Weights of a small image VAE.
Model: encoder arch vit, encoder norm rmsnorm, encoder moe top_k, encoder num experts 32, encoder layers 6, encoder width 160, decoder norm batchnorm.
Training: adamw at rate 0.0023, 8100 steps, batches of 384.
Data: trained on aerial photos of the United States (SatlasPretrain), 101725 training examples.
Rows from block 4 of the encoder of a small image VAE, named by matrix and row number. Rows with one number within an expert belong to one neuron, the router's apart. Each number is 128 + 32 x the weight over its row's rms, rounded and kept within 0 to 255. All counts start at 0. Numbers have three digits each. After the name is the row's rms in percent of the matrix's.
Before each expert's rows are labels from the 100 images, of 14848, where the router gives the expert most weight on average: "top examples" is what is common among them. Only what is clearly more common there than usual is listed. The data: aerial photos of the United States (SatlasPretrain). In brackets: how many of the 100, against the usual share in percent.
# router: router (encoder.blocks.4.mlp.router.weight, 32x160), inputs 0-159
# up: expert up (encoder.blocks.4.mlp.up, 32x32x160), inputs 0-159
# down: expert down (encoder.blocks.4.mlp.down, 32x160x32, transposed), outputs 0-159

# expert 17
top examples: crop field (36 vs 8.7)
router.17 078:108144094120143097145160107087174162103119120065110152155086109159130061131131110081119186127152173190123119136096150125068086092127215080168134168098150124145069125176106096136097124149141068135149131113081153088144138144082078124110139123137087119110166169115139115087158103115125155111104076151094174099125104093145160151143168092126174162100159159143202147115156090146115118145062173106124098104113138156163092158158134158163156178160105216113136123172075131172134096071110155
up.4 088:084120091161047093119162140102159081187129107176100116192182110119075167165145172145117113101131096154115107146188124087086110128090057159089058118106059135086133148153175143130150154140094168144122173135146119124127140164127136108139104056144092181115150127096133143178117157116139152147131182083138154193134101098086160133123136152149159075131129120103142131104156102084108129111109110170126101092112131118113115111080171066139054128153176085087102102131181127167091074146116164
down.4 095:168162128117136191133073078146092140096089135071153127079102161129193120141105094151099149186099213053165136117111174148176152122171142106079159118175143094128109111129134175092090101114163115102141088150052114110142138099145101126114126169103180099150106090184142120178122122168131075141125147108137079098116167148198113114107122094124117128153125119102090113130114182120148132147142112084103156186132131082137167129137070175090174144129105117198178148098159144096168184158128155
up.5 083:168142157092112181104133102130134135076081177095023072151150116166114128104124117088152144151178150126162114174148162139094123197104175115182102110164133139116063069121129096146126000104130136091092097150135133085155109138192171075122135132140116155119167145149185074092131141091164116150148105146136113106167122108100129125128094130157136161090130160144101172105124089113089144100110065136129096155201117143157129121117100159120088115144141103104137202134102144118120104161121107
down.5 081:138104186166110127109181160110133135092145122105123156127101057114077113149095106100160159141139039112116082157114118114090142169138129152178097122066099109198117151129128086208098182125140094198154186147188151127117098155148157110136129110134116129119089101065125161106167159145113142100142091099067229105108047119148115082130131101102119130145088120102168133147139111209153089133141176162172082128118109160147126116184136112155101137088153168125115120123088093101137137131112132
up.6 101:125127175106065177131116057164144101102118162082111074118126140109159157114122086072159118129194119130169102160169118135121150074154199098155077059160126129137104059100156096093115057065126117059060115141137103075159134136199195054138105127162138125155151123124177113161130167068135119142141138123145142153138157153132111151104117125140147140121119190137092126097100097089151138074099095144104114154140067173129117115093133184121148098154168105125103167096114122112109152159118106
down.6 088:095116104136180108079172170104094154145132129110161151112103138078155099103146111178140095125080024139116140134183110135136151179142085169109083173113121166106052159152103089161113179149112136160147155062164133178103126140085114150112153100093161139099119108032121148120163086169125112137129115097063172144125156097062116067113132095148124141124145076122152109142084111152115090152162185160116169117137154058143088111120121144087134144086154179124158105148086103126115106071130143
up.7 102:095168166108099165129102074151100090088116179098148069131098143112169134125145082071133129145180125096180109142142115146114133092139144101125122085135139126139176069149150102120148037060105089049077116147137121062160148181188181071112087130162092153137164109120189110193116140059116092124124157081146136136159159186137086132127114148123108078122148184133112147139107123109136153134105079116103103140148074148124123142110090164157082116120169068120114175131132129096099169168134118
down.7 078:146112055115139105151158188114139121101152170180128135175173083158123107159088161144116069111112067151095121104129114136136146151130129065121149159163131162122128178129098112130119114105117192119155147118184179185118154123080105161059105130086136165099184166040060113128132121141170140128117137135148158152084098114152108077138157138162139114133122093095161117098174138129208173143106139125135151085152140077150118096107108096129130210106108089107142119064098095212145153107150169

# expert 8
top examples: crop field (33 vs 8.7)
router.8 143:087115115122176158064199084177076104147149183136151121152133150121068212098094185124152115155157116085078091104106154157092103172135049149063143154123133146062152101080100125105151096079069118163075099134117087110098162086119125111140100120163102140146126079093152154132081098101117129156146114124144134097146151172093160075132106109192104136121161133132101113159104184116108169176173138123105148099122066103125110062126103148163136167119159129151090137191116128114138111126123101
up.0 103:162114113134101126095160138173150125061163139095112126134045080140108128125125075143156172113143101150112105165093116149136125229158118097105068138142111147119094120139091115157151080137127166104120136093143164134110110125131115133159132126127131079090166188101144101103168110110154137092102099129060144116157097009127165103165107057163131159098132106085188124137088106123117078119104147124080086087184129086137120144106120112092131119103114137136132212182094176050111142114125091
down.0 097:091174140126147117155184119141180124140108081152104155150189184146171122162127167116093112085151068127179180096137137081125124082087114154164169093123155143140153084101174115123124117124153084160122115128236134131150163113161151163104130152140117121142150138093118100133111166122122145134136117132166158163111156117122131142080138175074124173150132122116104156159151127188125200085117101206181129178072158148075130142153119174137108132179156164080126058087128116182095044112134144
up.1 058:099161080109094152158125123118147064064193134146112129139152137082194131184127139142072106116126036100140136148127088114107134098154139160127152129143190195122135146158160063107107119101105096132125129084196065127095111174124145107093126124087050151077130127049115115192133134150118143147089155115124180149149133186131113046112166157131128105150113134124090133097109143138153166092096092139160134126136152128135066135106058111111169139113138075120142082091150077149120126099169139
down.1 062:150126129151105091115067102082144086108162217107124062105130094126053167144098087158121114195117137122148066169151117105099126147157149123087121164098139154080134152146103136085125145125075145161099126123045092096132215172129110143142070121095106147112192093143167138146074155117119134102083081119085102103158148138106094084124099099114173093132149102096144119117077105039129124120131182151115152133154112111179145097129118073123081148141157121145163147153118133099125146186098081
up.2 118:058113114115121057138038103089113151199136131117166123094172136095108145144088125141132109114123118104089109089185115121072163069133103165099100138126064139158143128133167135134148208130064072152137177129137149123102127094122142120095135134078126116115103122119135216189137116127163095091107134108180120132128112212130105126157144063107113055203113131104139087124147143155125089168140116126097112151121115108155112117158183117134118122113087092152169061133180091108177140163128127
down.2 112:153140117085140132095157078145117093117116145071078135132078096121114119116050090166172123134125125149098115123102167136089118154140106195180101144089096106164133127185107123142131128132111093187120208154077158104118098066148146142107163128100150053130128133108135106096141136117156181067140081116050112134107115102101139115139113094172150158152141131110192090098113079160103098135091167128069075091158133129168096099111160032145175138130128131128119175182082149111181141124108084
up.3 086:135147148169096134099067109086146162096122099151098093126121055076068119138118130092164101175150137183147122161182091076149183105131217115174071131156131164122051115154136134066124187120109135132126070098128140106097126125148153112146133107115184141182096118136148189153156145121150157145139156169172127141157125124123121142129140023085152080169061146147081107126128096089145119061134128162092161158077113135128136118105173145140121102100091129179132136097146096182132120114107139
down.3 083:161140093149130125120063120162094149127175143093151123146074097120133129054157115145122113113117101128136146145179125093144104100148140137065086195141176103069112106129125066124146118161094125135091107108196069108112135169108156148190152119170123159128079084067143165160123077116110115219102132128101205124173181213114124135160115128114112098082115143167115147178105106122091151135165136098083146097110152162128081121151061108116145086129145083115152182153125145146123184167148146

# expert 4
top examples: crop field (33 vs 8.7)
router.4 047:095097171095158128138125171117165098129093107158084180186137178143134122157129145047122111129060195124151183174108116124166140112111128103186110107083140105169152093165112154125053091155180125147170143162101166085177118090131152197121163153123133154131094134099083100048133119072087146167189107116157094107108105159144151084168134148110092150144114121146091138080141131176146118126149129096099108153140153114128164152168174113202195127147101164100114167187117141118103126095117120
up.0 137:136164124096115155104081129167203152118134101123091125142098055075140152174131105135115147106121133088144088168153057111127163158128193080139131121114136177134053121188152117087138140126182143123141127096120100126064090171135142120075127167090086167098193119134136101193131119126137101088108152136149110144186149194112085134094128086086083081178091115111112119104136105100159140099107089113169179155081132123113134134133088179107126093086082085166148057088173108111103101099135139
down.0 105:162155108115134134097118135167203213138150055121127119112095072095163154184151085120124166096117144098145078190126087108149157183138154094118160066105141126120023100146119096117098187122157160116115111100145108136066092175131129112100089164090151160087181102129125113135135089137110104069075148112141137137166153118120093127075121122116100062159130119122102144105075129102138128083134079111185161158099130126104156166110074127081109124097104062188106090139119139124121081126116143
up.1 145:118164126179131171087117129076097074095091085106163126075085113101125133129104114128093103170126138105143117102194076140086103081106185181059053152172185142195117126157123120079097093125163052099130147104129083129131087104124130123140134117137132197143155138131133088206140119127075093202122179115141126137187119158105093126155118078103136152046160129160096132144143083123152165102173139121094138123133138116140133110112111119140130102118059123162154122086145113126127134132208107
down.1 113:117145139208136133099113138091072124128084058106127134054100121166092099122119137127091106160130136142135114086178119145113119075081149168037062132137158144220126148112118129144084107108166100106139150103116079127156077098117139131187124119138184187155136131163134106138129119117080131180118173110141145134132109077126110135170113126095139150062170124152071150132138111145155133121189186157100126149125148119126118120115123105130148120154038153143099129137130128122110160118255131
up.2 072:075168135158116191110096094150171124189127082145193108113091156093148168100144138111128075120144123076176096128165088092177172117181146060069080110132096173098132089123122101031142140109093121135104090109139153112150155141139151078119091121166124115161114120130170122144094163115124123192132119142146140169147148251173128131156137128117144120119090137149175146169112135092136169089177146132143160170134105156115121106133124170108184116131132130116148079103181070119107188110137104
down.2 068:099189133109168153156163110125075149133107087098169134146196174125151150128178168124121131113112170073173153104208149141135094106126124120089129163160172100146146101128140129129099073120185198097127096134109087133178125159120108118164144124150070145143148088170103131107082089134107102174147170151132088130146177103080087162077142173121149149155188170218117164125130110114124175146144071081152130125084135104097132119148103200142125115102171124155096075088140119093112096143148200
up.3 128:137125124120130193073165131175095096071128161117133122169053117114116163128139127130114121099124134106113086129121139172116116188086170181119103180143144190133132126153108134070177066121156137121122135108117092118089098121129134125087169127127043158146159162131132145207125111127183120188149123054095123122182104169086179122151098137159075179173131125077168126134101088094131162119145143097109102085124124133133141104164065170149198094112158120114224141131144116122083106117154097
down.3 097:126117114135132152083177125157077120133126135119217117163091102114129185121168079141129144131131108126090103139095153155141095191145103163129146195141136180129136102151114091145179117140104131110088146141128108112047107097122149155087164129162076127153145190114133139193104100127154109197138138033109130118145089107097195083188063141153116140115123142120164130165064134146094173121188139133118099102146144156115126126151089108139206094132202076106193162142147157121114133096139106

# expert 14
top examples: crop field (43 vs 8.7)
router.14 061:095096186121188122160111163139129095139082124118165193182141156154138109162100156077171069114078113091157151127112144172151137138118108118153107077107115117152165151113067136097122140130122135141153140180066144070145127103102137136169169104152150133166073176117068105092132106105148155142179142164153080073124106184124122200091149126072071117131122178115095169112154120131189130153106110059161107147139109100044160154138165126167166137110086169155134127164170158102122106102158168
up.0 149:092116117139143165164145133134101096075122176114145112143085108086155141138147119130097129115120132120101091121117108159105107102124159148107138183184163177127158132166135100073171093134173125091139113096121073125115129141135138138066139116118019123121163127132110129227137116136165080221113164090119124107165085181163169112128142100111133132096141118132137100132121129070146164133092119115103064152049146108114136162149039189135193114108121106107201135053174127136109088140136120
down.0 121:143112118108161139168167123131107107091145142147105112141165074127103140179150185108107114107122119122073126081072100176098138144124151168157218189147166168097203140145127135146146123121175134122139127066145134158131120117149150141065134150137080118096143134135133115188118112103147140176131143135147139127131089137163200136110139107131136140126121119122083140148140187141134168156082097130107021146039133112076154137169068136137177123104105124081183113040158131154072060118152130
up.1 103:087148134138164158142127127116119083136122137116192142093128205096121179076130127125111147164140129045120132069098153138153094171163091181102186133150136134132182122157120125091160145135059055151121098133129094135157182135132093121092134181151089048096095051117128195146102142137139085104116135131103133138165183148136106122113140088083134088170114139137153117142071161089075176136153155120118155121114140118134125120184091156122196067134185151164098108140170122088167133139082098
down.1 101:117081107113148088163168111092136140133114088126163152109171183105108072158110142155164104124158141137107104086092151129139139143138099137179226136107135148100139105166111175095115154117080134184119152124087166140129108156158146133159158160148163039126114077186106126096136158126184139145136126180141089157128119060131162141101139157108142144201122154110145113148106137233070102137125160132133152155074145130155168109193101177102171107107102214162123103087134134094159082102100118
up.2 057:116113082124087151092088155146154146205199141082141133107068117123135130148124095157110103085114065096144094143104088126121162145143142172153075129110068126138091131147103072092165198172100087173121126105193097143092098088105114126095154117100162083095139142061129168119148111133154165082097115132094202126155135178127135045159140057111138083163082120127126123156079123107114116110150131128110128102162156108181052140120138106086152124079107147123128127195125127127174171142112099
down.2 069:093163128176141151175081119137110072088145091082118131174172153110118110100147121112111121175144126146101155105119167100127111132183092059156116157150183139142142146101140131142081135118101154055130123121128150135096143176133111161141117120169069126144077067184088134182136134133107033154107170089140095084124113068125102135155141158135177108144146101131118137129075086098143108187118079167047114148139121113111108098188107119169112137175162083127179086100106059135119140181150185
up.3 118:059074116098148101136119114107140104156173160076158152108109111125117134181052103147168116158115114127060109102099127132094148122176088151140095127146088114190160139175134131125137244133065096158146184153137153135129115084125120143111133144095140068131142152123128177181168150153180121062148101116161130129139088159121124124146163040122131103198113128073183086122116132123128086139121168164078086125140136099153125098136180082134168130090109094169145099155125137075179148146127108
down.3 130:192100125091144100116109089122170109082135173062135159091058094164134122148086075144168129176113167145075100131101115120112132155142124172213142122135104097179098127189122117141114161103122128112116160133100129115109115063118114129117158156097134061126159148115125105131179148138149163037099131148058097104113073105138127144134149084135127069148112143076176057129110078103116102109148154139092119122177118126165141122111166050128129142121100105174146171161089126089188129151067092

# expert 13
top examples: crop field (26 vs 8.7)
router.13 125:162082148099091161074107070184093161103168128052135091139144091170139170139139110121179143144157110142126062147140110148085146106107158112069126124085182165053140115106106093097177139110130148150070113075130055114145105164148169120103113159108051208127205127115134170136113117110119125149150123147121141090152161159106118118167093104159110181149111182151090165140104067115101155084127139092153143169095093138146131150117109153118164144095113144181162071095103149180126117107127111
up.0 102:036179129159173139152129145074115091106135113147173123111105166079134136091148156132084069166129117107154166096155131114175108122150107112089091129161113118142173131110109085107134127137090073087094082160154132159119202136096097120112114082223125141167080091119110115171123117134106099146148167096211141139128109196143122104137160069085159092068149139129083150117093136093168209148158134143168112126172142133117097153116118093137067149146107120109114117093172114070153176166141135
down.0 085:109127108180110095077104133058074081047167178118156160067093096136148112098093115146167074189173111142101123081161099100115122093139104172107077116169132108172103160098148102164115102098096126129141115094183115122134133112101123121098071087109110139136177115127132147152132145110146116102148097101107161117148087109117136136181153086137126087085126138069121080152128052136121116137119159134110091146185115102183097069055126104087037173115130126110137194148112079154144156153144122
up.1 104:097084124110098087098173087127092157153148206120101120152143121109120110154059117121154101123167108147101109083196155151093119090090119164074067143139031116109147086095174126130136168100125177153104161119139148106147130076141134116168158125100097136141155103109163130142135172107194138186152136173140139125115104093128152121134118137174126170147118157119117045143127115112115063084129127136133089108134103097139112076138175130159014148107127138133142057057145145172156109161094103
down.1 114:124084159108153127107193141115140114090087168123085132138127112128110160122084162132147089128132089147138109146058097114055145115143088216164108132141097113136140123108143095167147142135102070181135183090173161128182137092102146118113157075112059123123180134064092111080158125126129110130134083181124198147160094161090198121116117095169136167126147115041195150107152112144141127104150119174127053093145139137102131116121172070144125135162172142084166093133093112146112096113133091
up.2 081:112094082139148104170104159129161163096153118127167145114135100149114124127113104171160143164098085132082116127089117103141113107154138172122154158115161121118113173144109126129134225171095102136163098072161119174134140146096096168125133135112134064088134065093124166069142121164192126200077118200096173088185138090127139087161140024115140112106086083156128093146101145125063122122111150114098133142068158078191099127152089140076136104097159174136118169138098142152122125113092094
down.2 077:161105114101135146118148209160185179132156109137126141167093128155157144174153073134120167044129104171123132141137107102103172154151081089147133123092118118088136142143107059136141080101206152201135148147189118157113138122161092144107184159110184174083130125056105089127093108140052079043131108149113137109120148160123135061112100148125090140147158144078146160134167091104113139098115097097140185110143104128084094135125162097128108107084094142136152120123089153191126111129164102
up.3 130:093163128143055141141090114145216086135121077073145116096146168171137130134142121116127129094144109131159091180129082127096118059103191050096121141108129146131107120212146092132118044114126118144128112102138115123137096199150143075130108136131113127112176145128174105136127139105102162138112134100057139142150146137103103127125145117105134136095152115121167153133092088060114138107083136151117131137131152122231118112128134184063194143135203165127121146166135044180125153114117120
down.3 111:121106150132153047158089107129139064143111032097145157128154168080138137169128122116091099084106104162141126120233148136199118133118151156122137160105114147130116128156165160121071096115168161117150153149155123122119070173137139130185145144107250126122097165128146150135107147156150171176138175145094137171103148076092112135153151168080129135163160118184125076113111146159094130154080129161082165133082125118157157105121098147106135088168159193115104110117158117163120110096143166

# expert 31
top examples: building (67 vs 41.5)
router.31 130:176154126138128144131163094162096097137125130143179094087060122118094138134122090138061110138111108135065120095167103151081082079134137151159167184169169138140180121088139144087111104132138112096166149053137053109138099125121138160121123134102068168115167138136116152188159074127068084164112190085184115161158108125178170120143111190106109170087173120153160142106104084155114156128132121118102081110059133091116127123139078134106140124108085121113154112053160157141121055113163149
up.0 072:054172142135119095098096159106092111107161142083198147129129116108134144062120129099178161161133107085124134134123150115172155125162081137084069092165110093104168123098141110132117089124065110122124171154132173118158158148153123115142066102170114131119147032129129091127109117116149082114084177117102137124137153203121071103153119077128165017160134123098129103137104160130147136160142130124126163103204119101150090141091121129129103132113197079164121159190111159096162179178127109
down.0 075:110131103087121074106135124131164102052138145084157128157129128084139135058155083148161176131104116136144089142158141082154140157149104082126077169136128165099072152133117116126100077146093185128130167156157131123110167208103101123112112088072095104102178089109116123125191133171176102094086094103095081157160168103114073119141128144175142064151128090104126126132072075060106150114106124159143133105185149090091145095104090131115082140099206080110177092140124098156124097129088137
up.1 092:164113124149122098124121132095111079149121214158202096119089074092125122100131141139095139146128123168071057062179142132120124053107129174112106130198129168121119122106151116101117075143116175090121113045133127143097108118121144117077105111080074078159107126127145170188149128125192145170115123060094130153139087065170160138145116166109124128211099123125134087129125106036122116127116164138106093135134119149124131123141080163104137112132142114125194129077135100083103109128128172
down.1 096:100110135109115130099107118178141169165194106147105138122130136125101141143085095116184116109124123156169142116116117098115123124160097104105102097070075076147091121103133141141115157132092103170154167146131123107164110132123116132178072139084201123091146163129134104025101098151065178070147115214094124109105158162096096136134121065124116096173124146132148127129167152211119087097123148130124171097177137113133099106126196129133074148139113139139058107198054151147171166154152092
up.2 098:059084083182101175153136165084114162173182084107174160119141167161153129140083141169130087118103111146105128099185114154089186059131155125058094137107139156163198139157127116124139191150159105119148185099161173125114089094103113131154135092080099146124124170101141113132088116136132147203141126140174154136097099127131159101185170132121139128165126138120127075197182164164147110109143145101122088098110119082102105127128116196099135124108081115097135047079172123123137162124163144
down.2 109:182120095105151152128170124161100090101122155093117129113100105115133148155090105143116090145135085146098128110130165188088091134134132154150147147148177158197153156123162106124129100131218088078129165078157093118128062062149109130108155143116149107121194197084135110149137163148122106107120147129147132122150063091147150107172091135110086137084167133062099101143116137147205144100110165113065037122098124090115109135119115109176186142149035130091187164141130119156111136155147106
up.3 079:093087054142171111091104173143124125069145168120143188122129153137186128069164130173144125137104108149174101147153119123170122159165129096118058170145097083110085167170105124177125147162129185147178105149135132160183167103096084166145121138105124173097162060091091099100153112156184107110107128133115130135162121172122129072129152097151139118131140092130123065136083123086125109176177177183190136118169178104129106113097185138112102112057159105117143114190102129094151149131085153
down.3 072:083145149127148142134142079089116219120137083172123077119145136135131145096134101070138157140163106103155153095181162145158149103114149089150100152108115133112124105041150113124061080090149128156092105131175130068121100203163158091132123101152097121132109128119137175146129135124120197174145104146132166139084162055146139096161106162191153159114107148156100140115126098163115106089164149137198144104084103176125113138164107226059150131134084131101098155074171160154114120151158128

# expert 24
top examples: building (67 vs 41.5)
router.24 099:065099071143163093148183154118152154090135085170133131094175127079133124057133146166138092086116135155162117107150124093141161094158142140052096142164124093090134166157137107150147146108119189169138151153119139180134175135102097149107062145127090162182108075097156167148143146144171107109123106099170167154096092116141158138136161141081094119123165111051192101085107150121133188132090139134200093151117161142081146148095148070120144126140153156082181077053134083142131108139115121
up.0 140:160117117138143177083125148202123029122135171057064146099097142165116127109073074144122143175117117094117099115132129180099096168134095172138090115188151114183069139133133129143152166144132175126137160121141070139146106096115105144184123141142187132112144095126118191136149145143104112088114113135119141142156155185108128065071094155122111186114127122138050121165079113102123128124153163118161132103151147117148117081139160080093121082112079130177087182161124177041135121114129110
down.0 132:185126150102136143102142110149138065200067169132089152091108152169126138163108125118113124182109109115137125123161089117077117174115122161196106109119124103204075126162127120084173176114131055189129158107147110120124080042126130111171160144121188128121121172119120177097128130121069142080145110159125154120143130159109118096112145126089115188081093140100143138151157051138128133116184124119131136135066121132148125099141168104099147070137045164149102151220144151103157106115121111
up.1 091:155116102175138090151151144085072162041135103118155134120177115143168109106216126166138125105113101185155144132140099140150102116141063154087141167124172141053105138140083125165125095133174142083121123126171148145135133151114116135148131139142033194138119122080117121114131105140132113168121141124118161114124121033121169063135161169144132138037168118151154147071133133157149180167124093129169095149114141133091102164093113060091162211110136141109168104100153105116111133102150129
down.1 108:118160151120137092183131142119121195111088070184150136114107154142071072131148179080109154090123028150110118091087149127176133100056120125128116143111096124144139124130103132128125108105145168180133164144219193135112131106118126160158131123146148143124110147064114123091140124095101202151104113116134218117085102135085186116095133140138124103141141115175122127188112202209117150164179170097144132142095139126104140162153111158152142116149125146075178126103163131106099094075153133
up.2 094:223099086118131129115105148130148143112115173144097137103068122074153128095165086143085114092117109122113067105175153118196211107142128171061077156173104101101108149107102103090148176157143188176163157108135096152119147142107082140140113131093117107098110123106107211120139130156171129146136089165093145106143119215131177101188137116138129160194137103113097102102072032106100100129135154137113129123153135117107098132101134117096106055092149152130177120126139153142163151121121134
down.2 080:131137158104077127178150101137150132125152108116116102215083140110117099142091182107114099102176095160092182125074135092144094064115139146118181115152153146118169118101150113101117113143091114121130124115165143118112156119125161117103164099143182064152106098107142105083134175094062174150128119182101196115098112133142173122145132131174134137125149146156152092077136170168158108090038068136072111133091081092126139143084091140163087150120150219094158165176108132193170132134103095
up.3 120:172120101136109132186135132174158070094093184116117137113117137092108160175078122153079088145111102075101133118096133130128159078160111192000085131173100115151217142069120124135123225141173187107151160130140111151135149112116103146147083141101158105107151115106125157152137121143157105098159168152117143139147133205157092090108148139139146108115122111085101100087091139098169126139094123142100105108173138095090102153113135074127113083121166109136148116086201083107109157154117133
down.3 118:155145110103159115183082124136137125092116158120103124121075094090129130166095179096108092108123082183078118052073152167142113105109157157100183146107156125180184132126131144145116154152222138118161113144135162116136122061136173127104142189100163078123161159105140110084123115121118156080097160195125130125150117123167093112170149051143110094114165113120093106120152167178149077163096169122060098129056123125129127139112099125184169145144089177120150105134102159193156130134163080

# expert 23
top examples: crop field (38 vs 8.7)
router.23 119:076175099158088113181148091093141063124121137110154077150129171108182093134155160100139082157157111128181140177127082087142112148147096079131145085089104102102179078103103112163113149059092146111117121147144155144117137198139133092155128088153133154140126097104200110122175121135144096115138182169151104142097110143104124144084194166137158091052186162155136133129131129088125093117091090196159141167146105072150080125095150123093152184110180111147107133140171078159148175124090151
up.4 082:135124144083117123145177108162127113094109152150088081156107153123113122088144119097108127109170103129156190151106101145174094092119183161167020108070137099122123102093156112123115158096127131184106106131164149109090120126176167088184147125158183133142099146119173109055096151090153190123131141197104161138115148035109115128141110180160107169238144152112085143142136157183153136109147118132121182128184105157164112115134117117104106111127139184129102141156079130110113186133102107
down.4 113:144147158104144136122090124170155117163107081114128138122144177103132151131134034144114122085142027112162124136202069142164129138136160096115134132127137158135131127125101069111079086128131128122133174156236129119111115150121140133127164159142205132145120123037125095076079120153108153176135144169122231125137144158066106083136110186133095145170128159135175146184130124143099134097130156118116189161105137123153083129151091122115162102142150166153104071127143167147147091118119099
up.5 131:086120116120119122122156091123146166145094111120164097133186107126141122118165125120138125104154122140155104173122116108062108076093200098079165176098152189087088112190140114096135063116137077113120083095133114120113084153141155106037102121073070100192147127123148182183139142116149172167094077091117147136104106184128163126120147097096073172073116132098198100140187072097114103116100118136149108179050129143136124147162121153125173136101102146101135093102160091174123121125111127
down.5 120:121118115079135160179200112166120132160121173144081102143155142074133120205166146133089104110119097103138130121092093141094108105113118168141243154123179160074153130091149133125116134122197118120141139071147093114109095155123156136085124153092081105120155128142113214138129118141107114152133080116136131141127102137141242115112146141138107180074132106140106122130087152171145111111120088126129078126020111126083162134142112141125127137120116170079118128072169116148094053094128142
up.6 095:128110141104139132118101101130108137110151186110083128091169083114148107142097123104137106130151110115122083105175100164104165088129123178120087121128121142128122103052182090126105185102165171126100144118143104097134109070151146088136080150120119199116139078126154142201111157093186124162146144159171141143153127128091116131122076066137093146172131149100000113134133080164173118074120131132154114137112097158154094090125144169118060113155042134144146123048105115155122073127124127
down.6 097:119129118109167136121127147122106133028099071096131171046138140140126152140109087128101123136114054101133067116207108109121165119106148138126118139085155184155078140110176113147109063141177119187138175064158142141099115136114111131094108185090116204120173118085102074161106138131094143125124119166157168130123134091083106098139111157104091118127166114083111129149136091130151185091123124114155188174109139126127087115124074089113128129143057160146118108084119142129080053082142087
up.7 070:128060055098136106121146154134145155139133111100106179139148149119148153186073141194129116136077103123081111135097167156124179097124100148071104147091073089120165185076117111136134127187119176134173188135141136168115132122076104184110063142030147114072159093113078158089123123183136112126161148116140138124145114123136118096107133107146123113150146057107077078133071135089108078124113150152111123115184176050094102086092150102107082128106170107131120148104095132119151145132113123
down.7 066:122160105113122103132071166246123120074134174119112132125161100096159188143171117147152107116140091151098161095115092149118108100173132144061158131090132111167119123114108150147138148107150126086167154084131114160125125125119127132133154125085148105101167123135087097066137076152195118185093176128124162077154159139129097091156151096118157143093174108175100088136131184115147097112072133143032115138085157068146101171166052088151145134070140106115127082097177142166136139117086118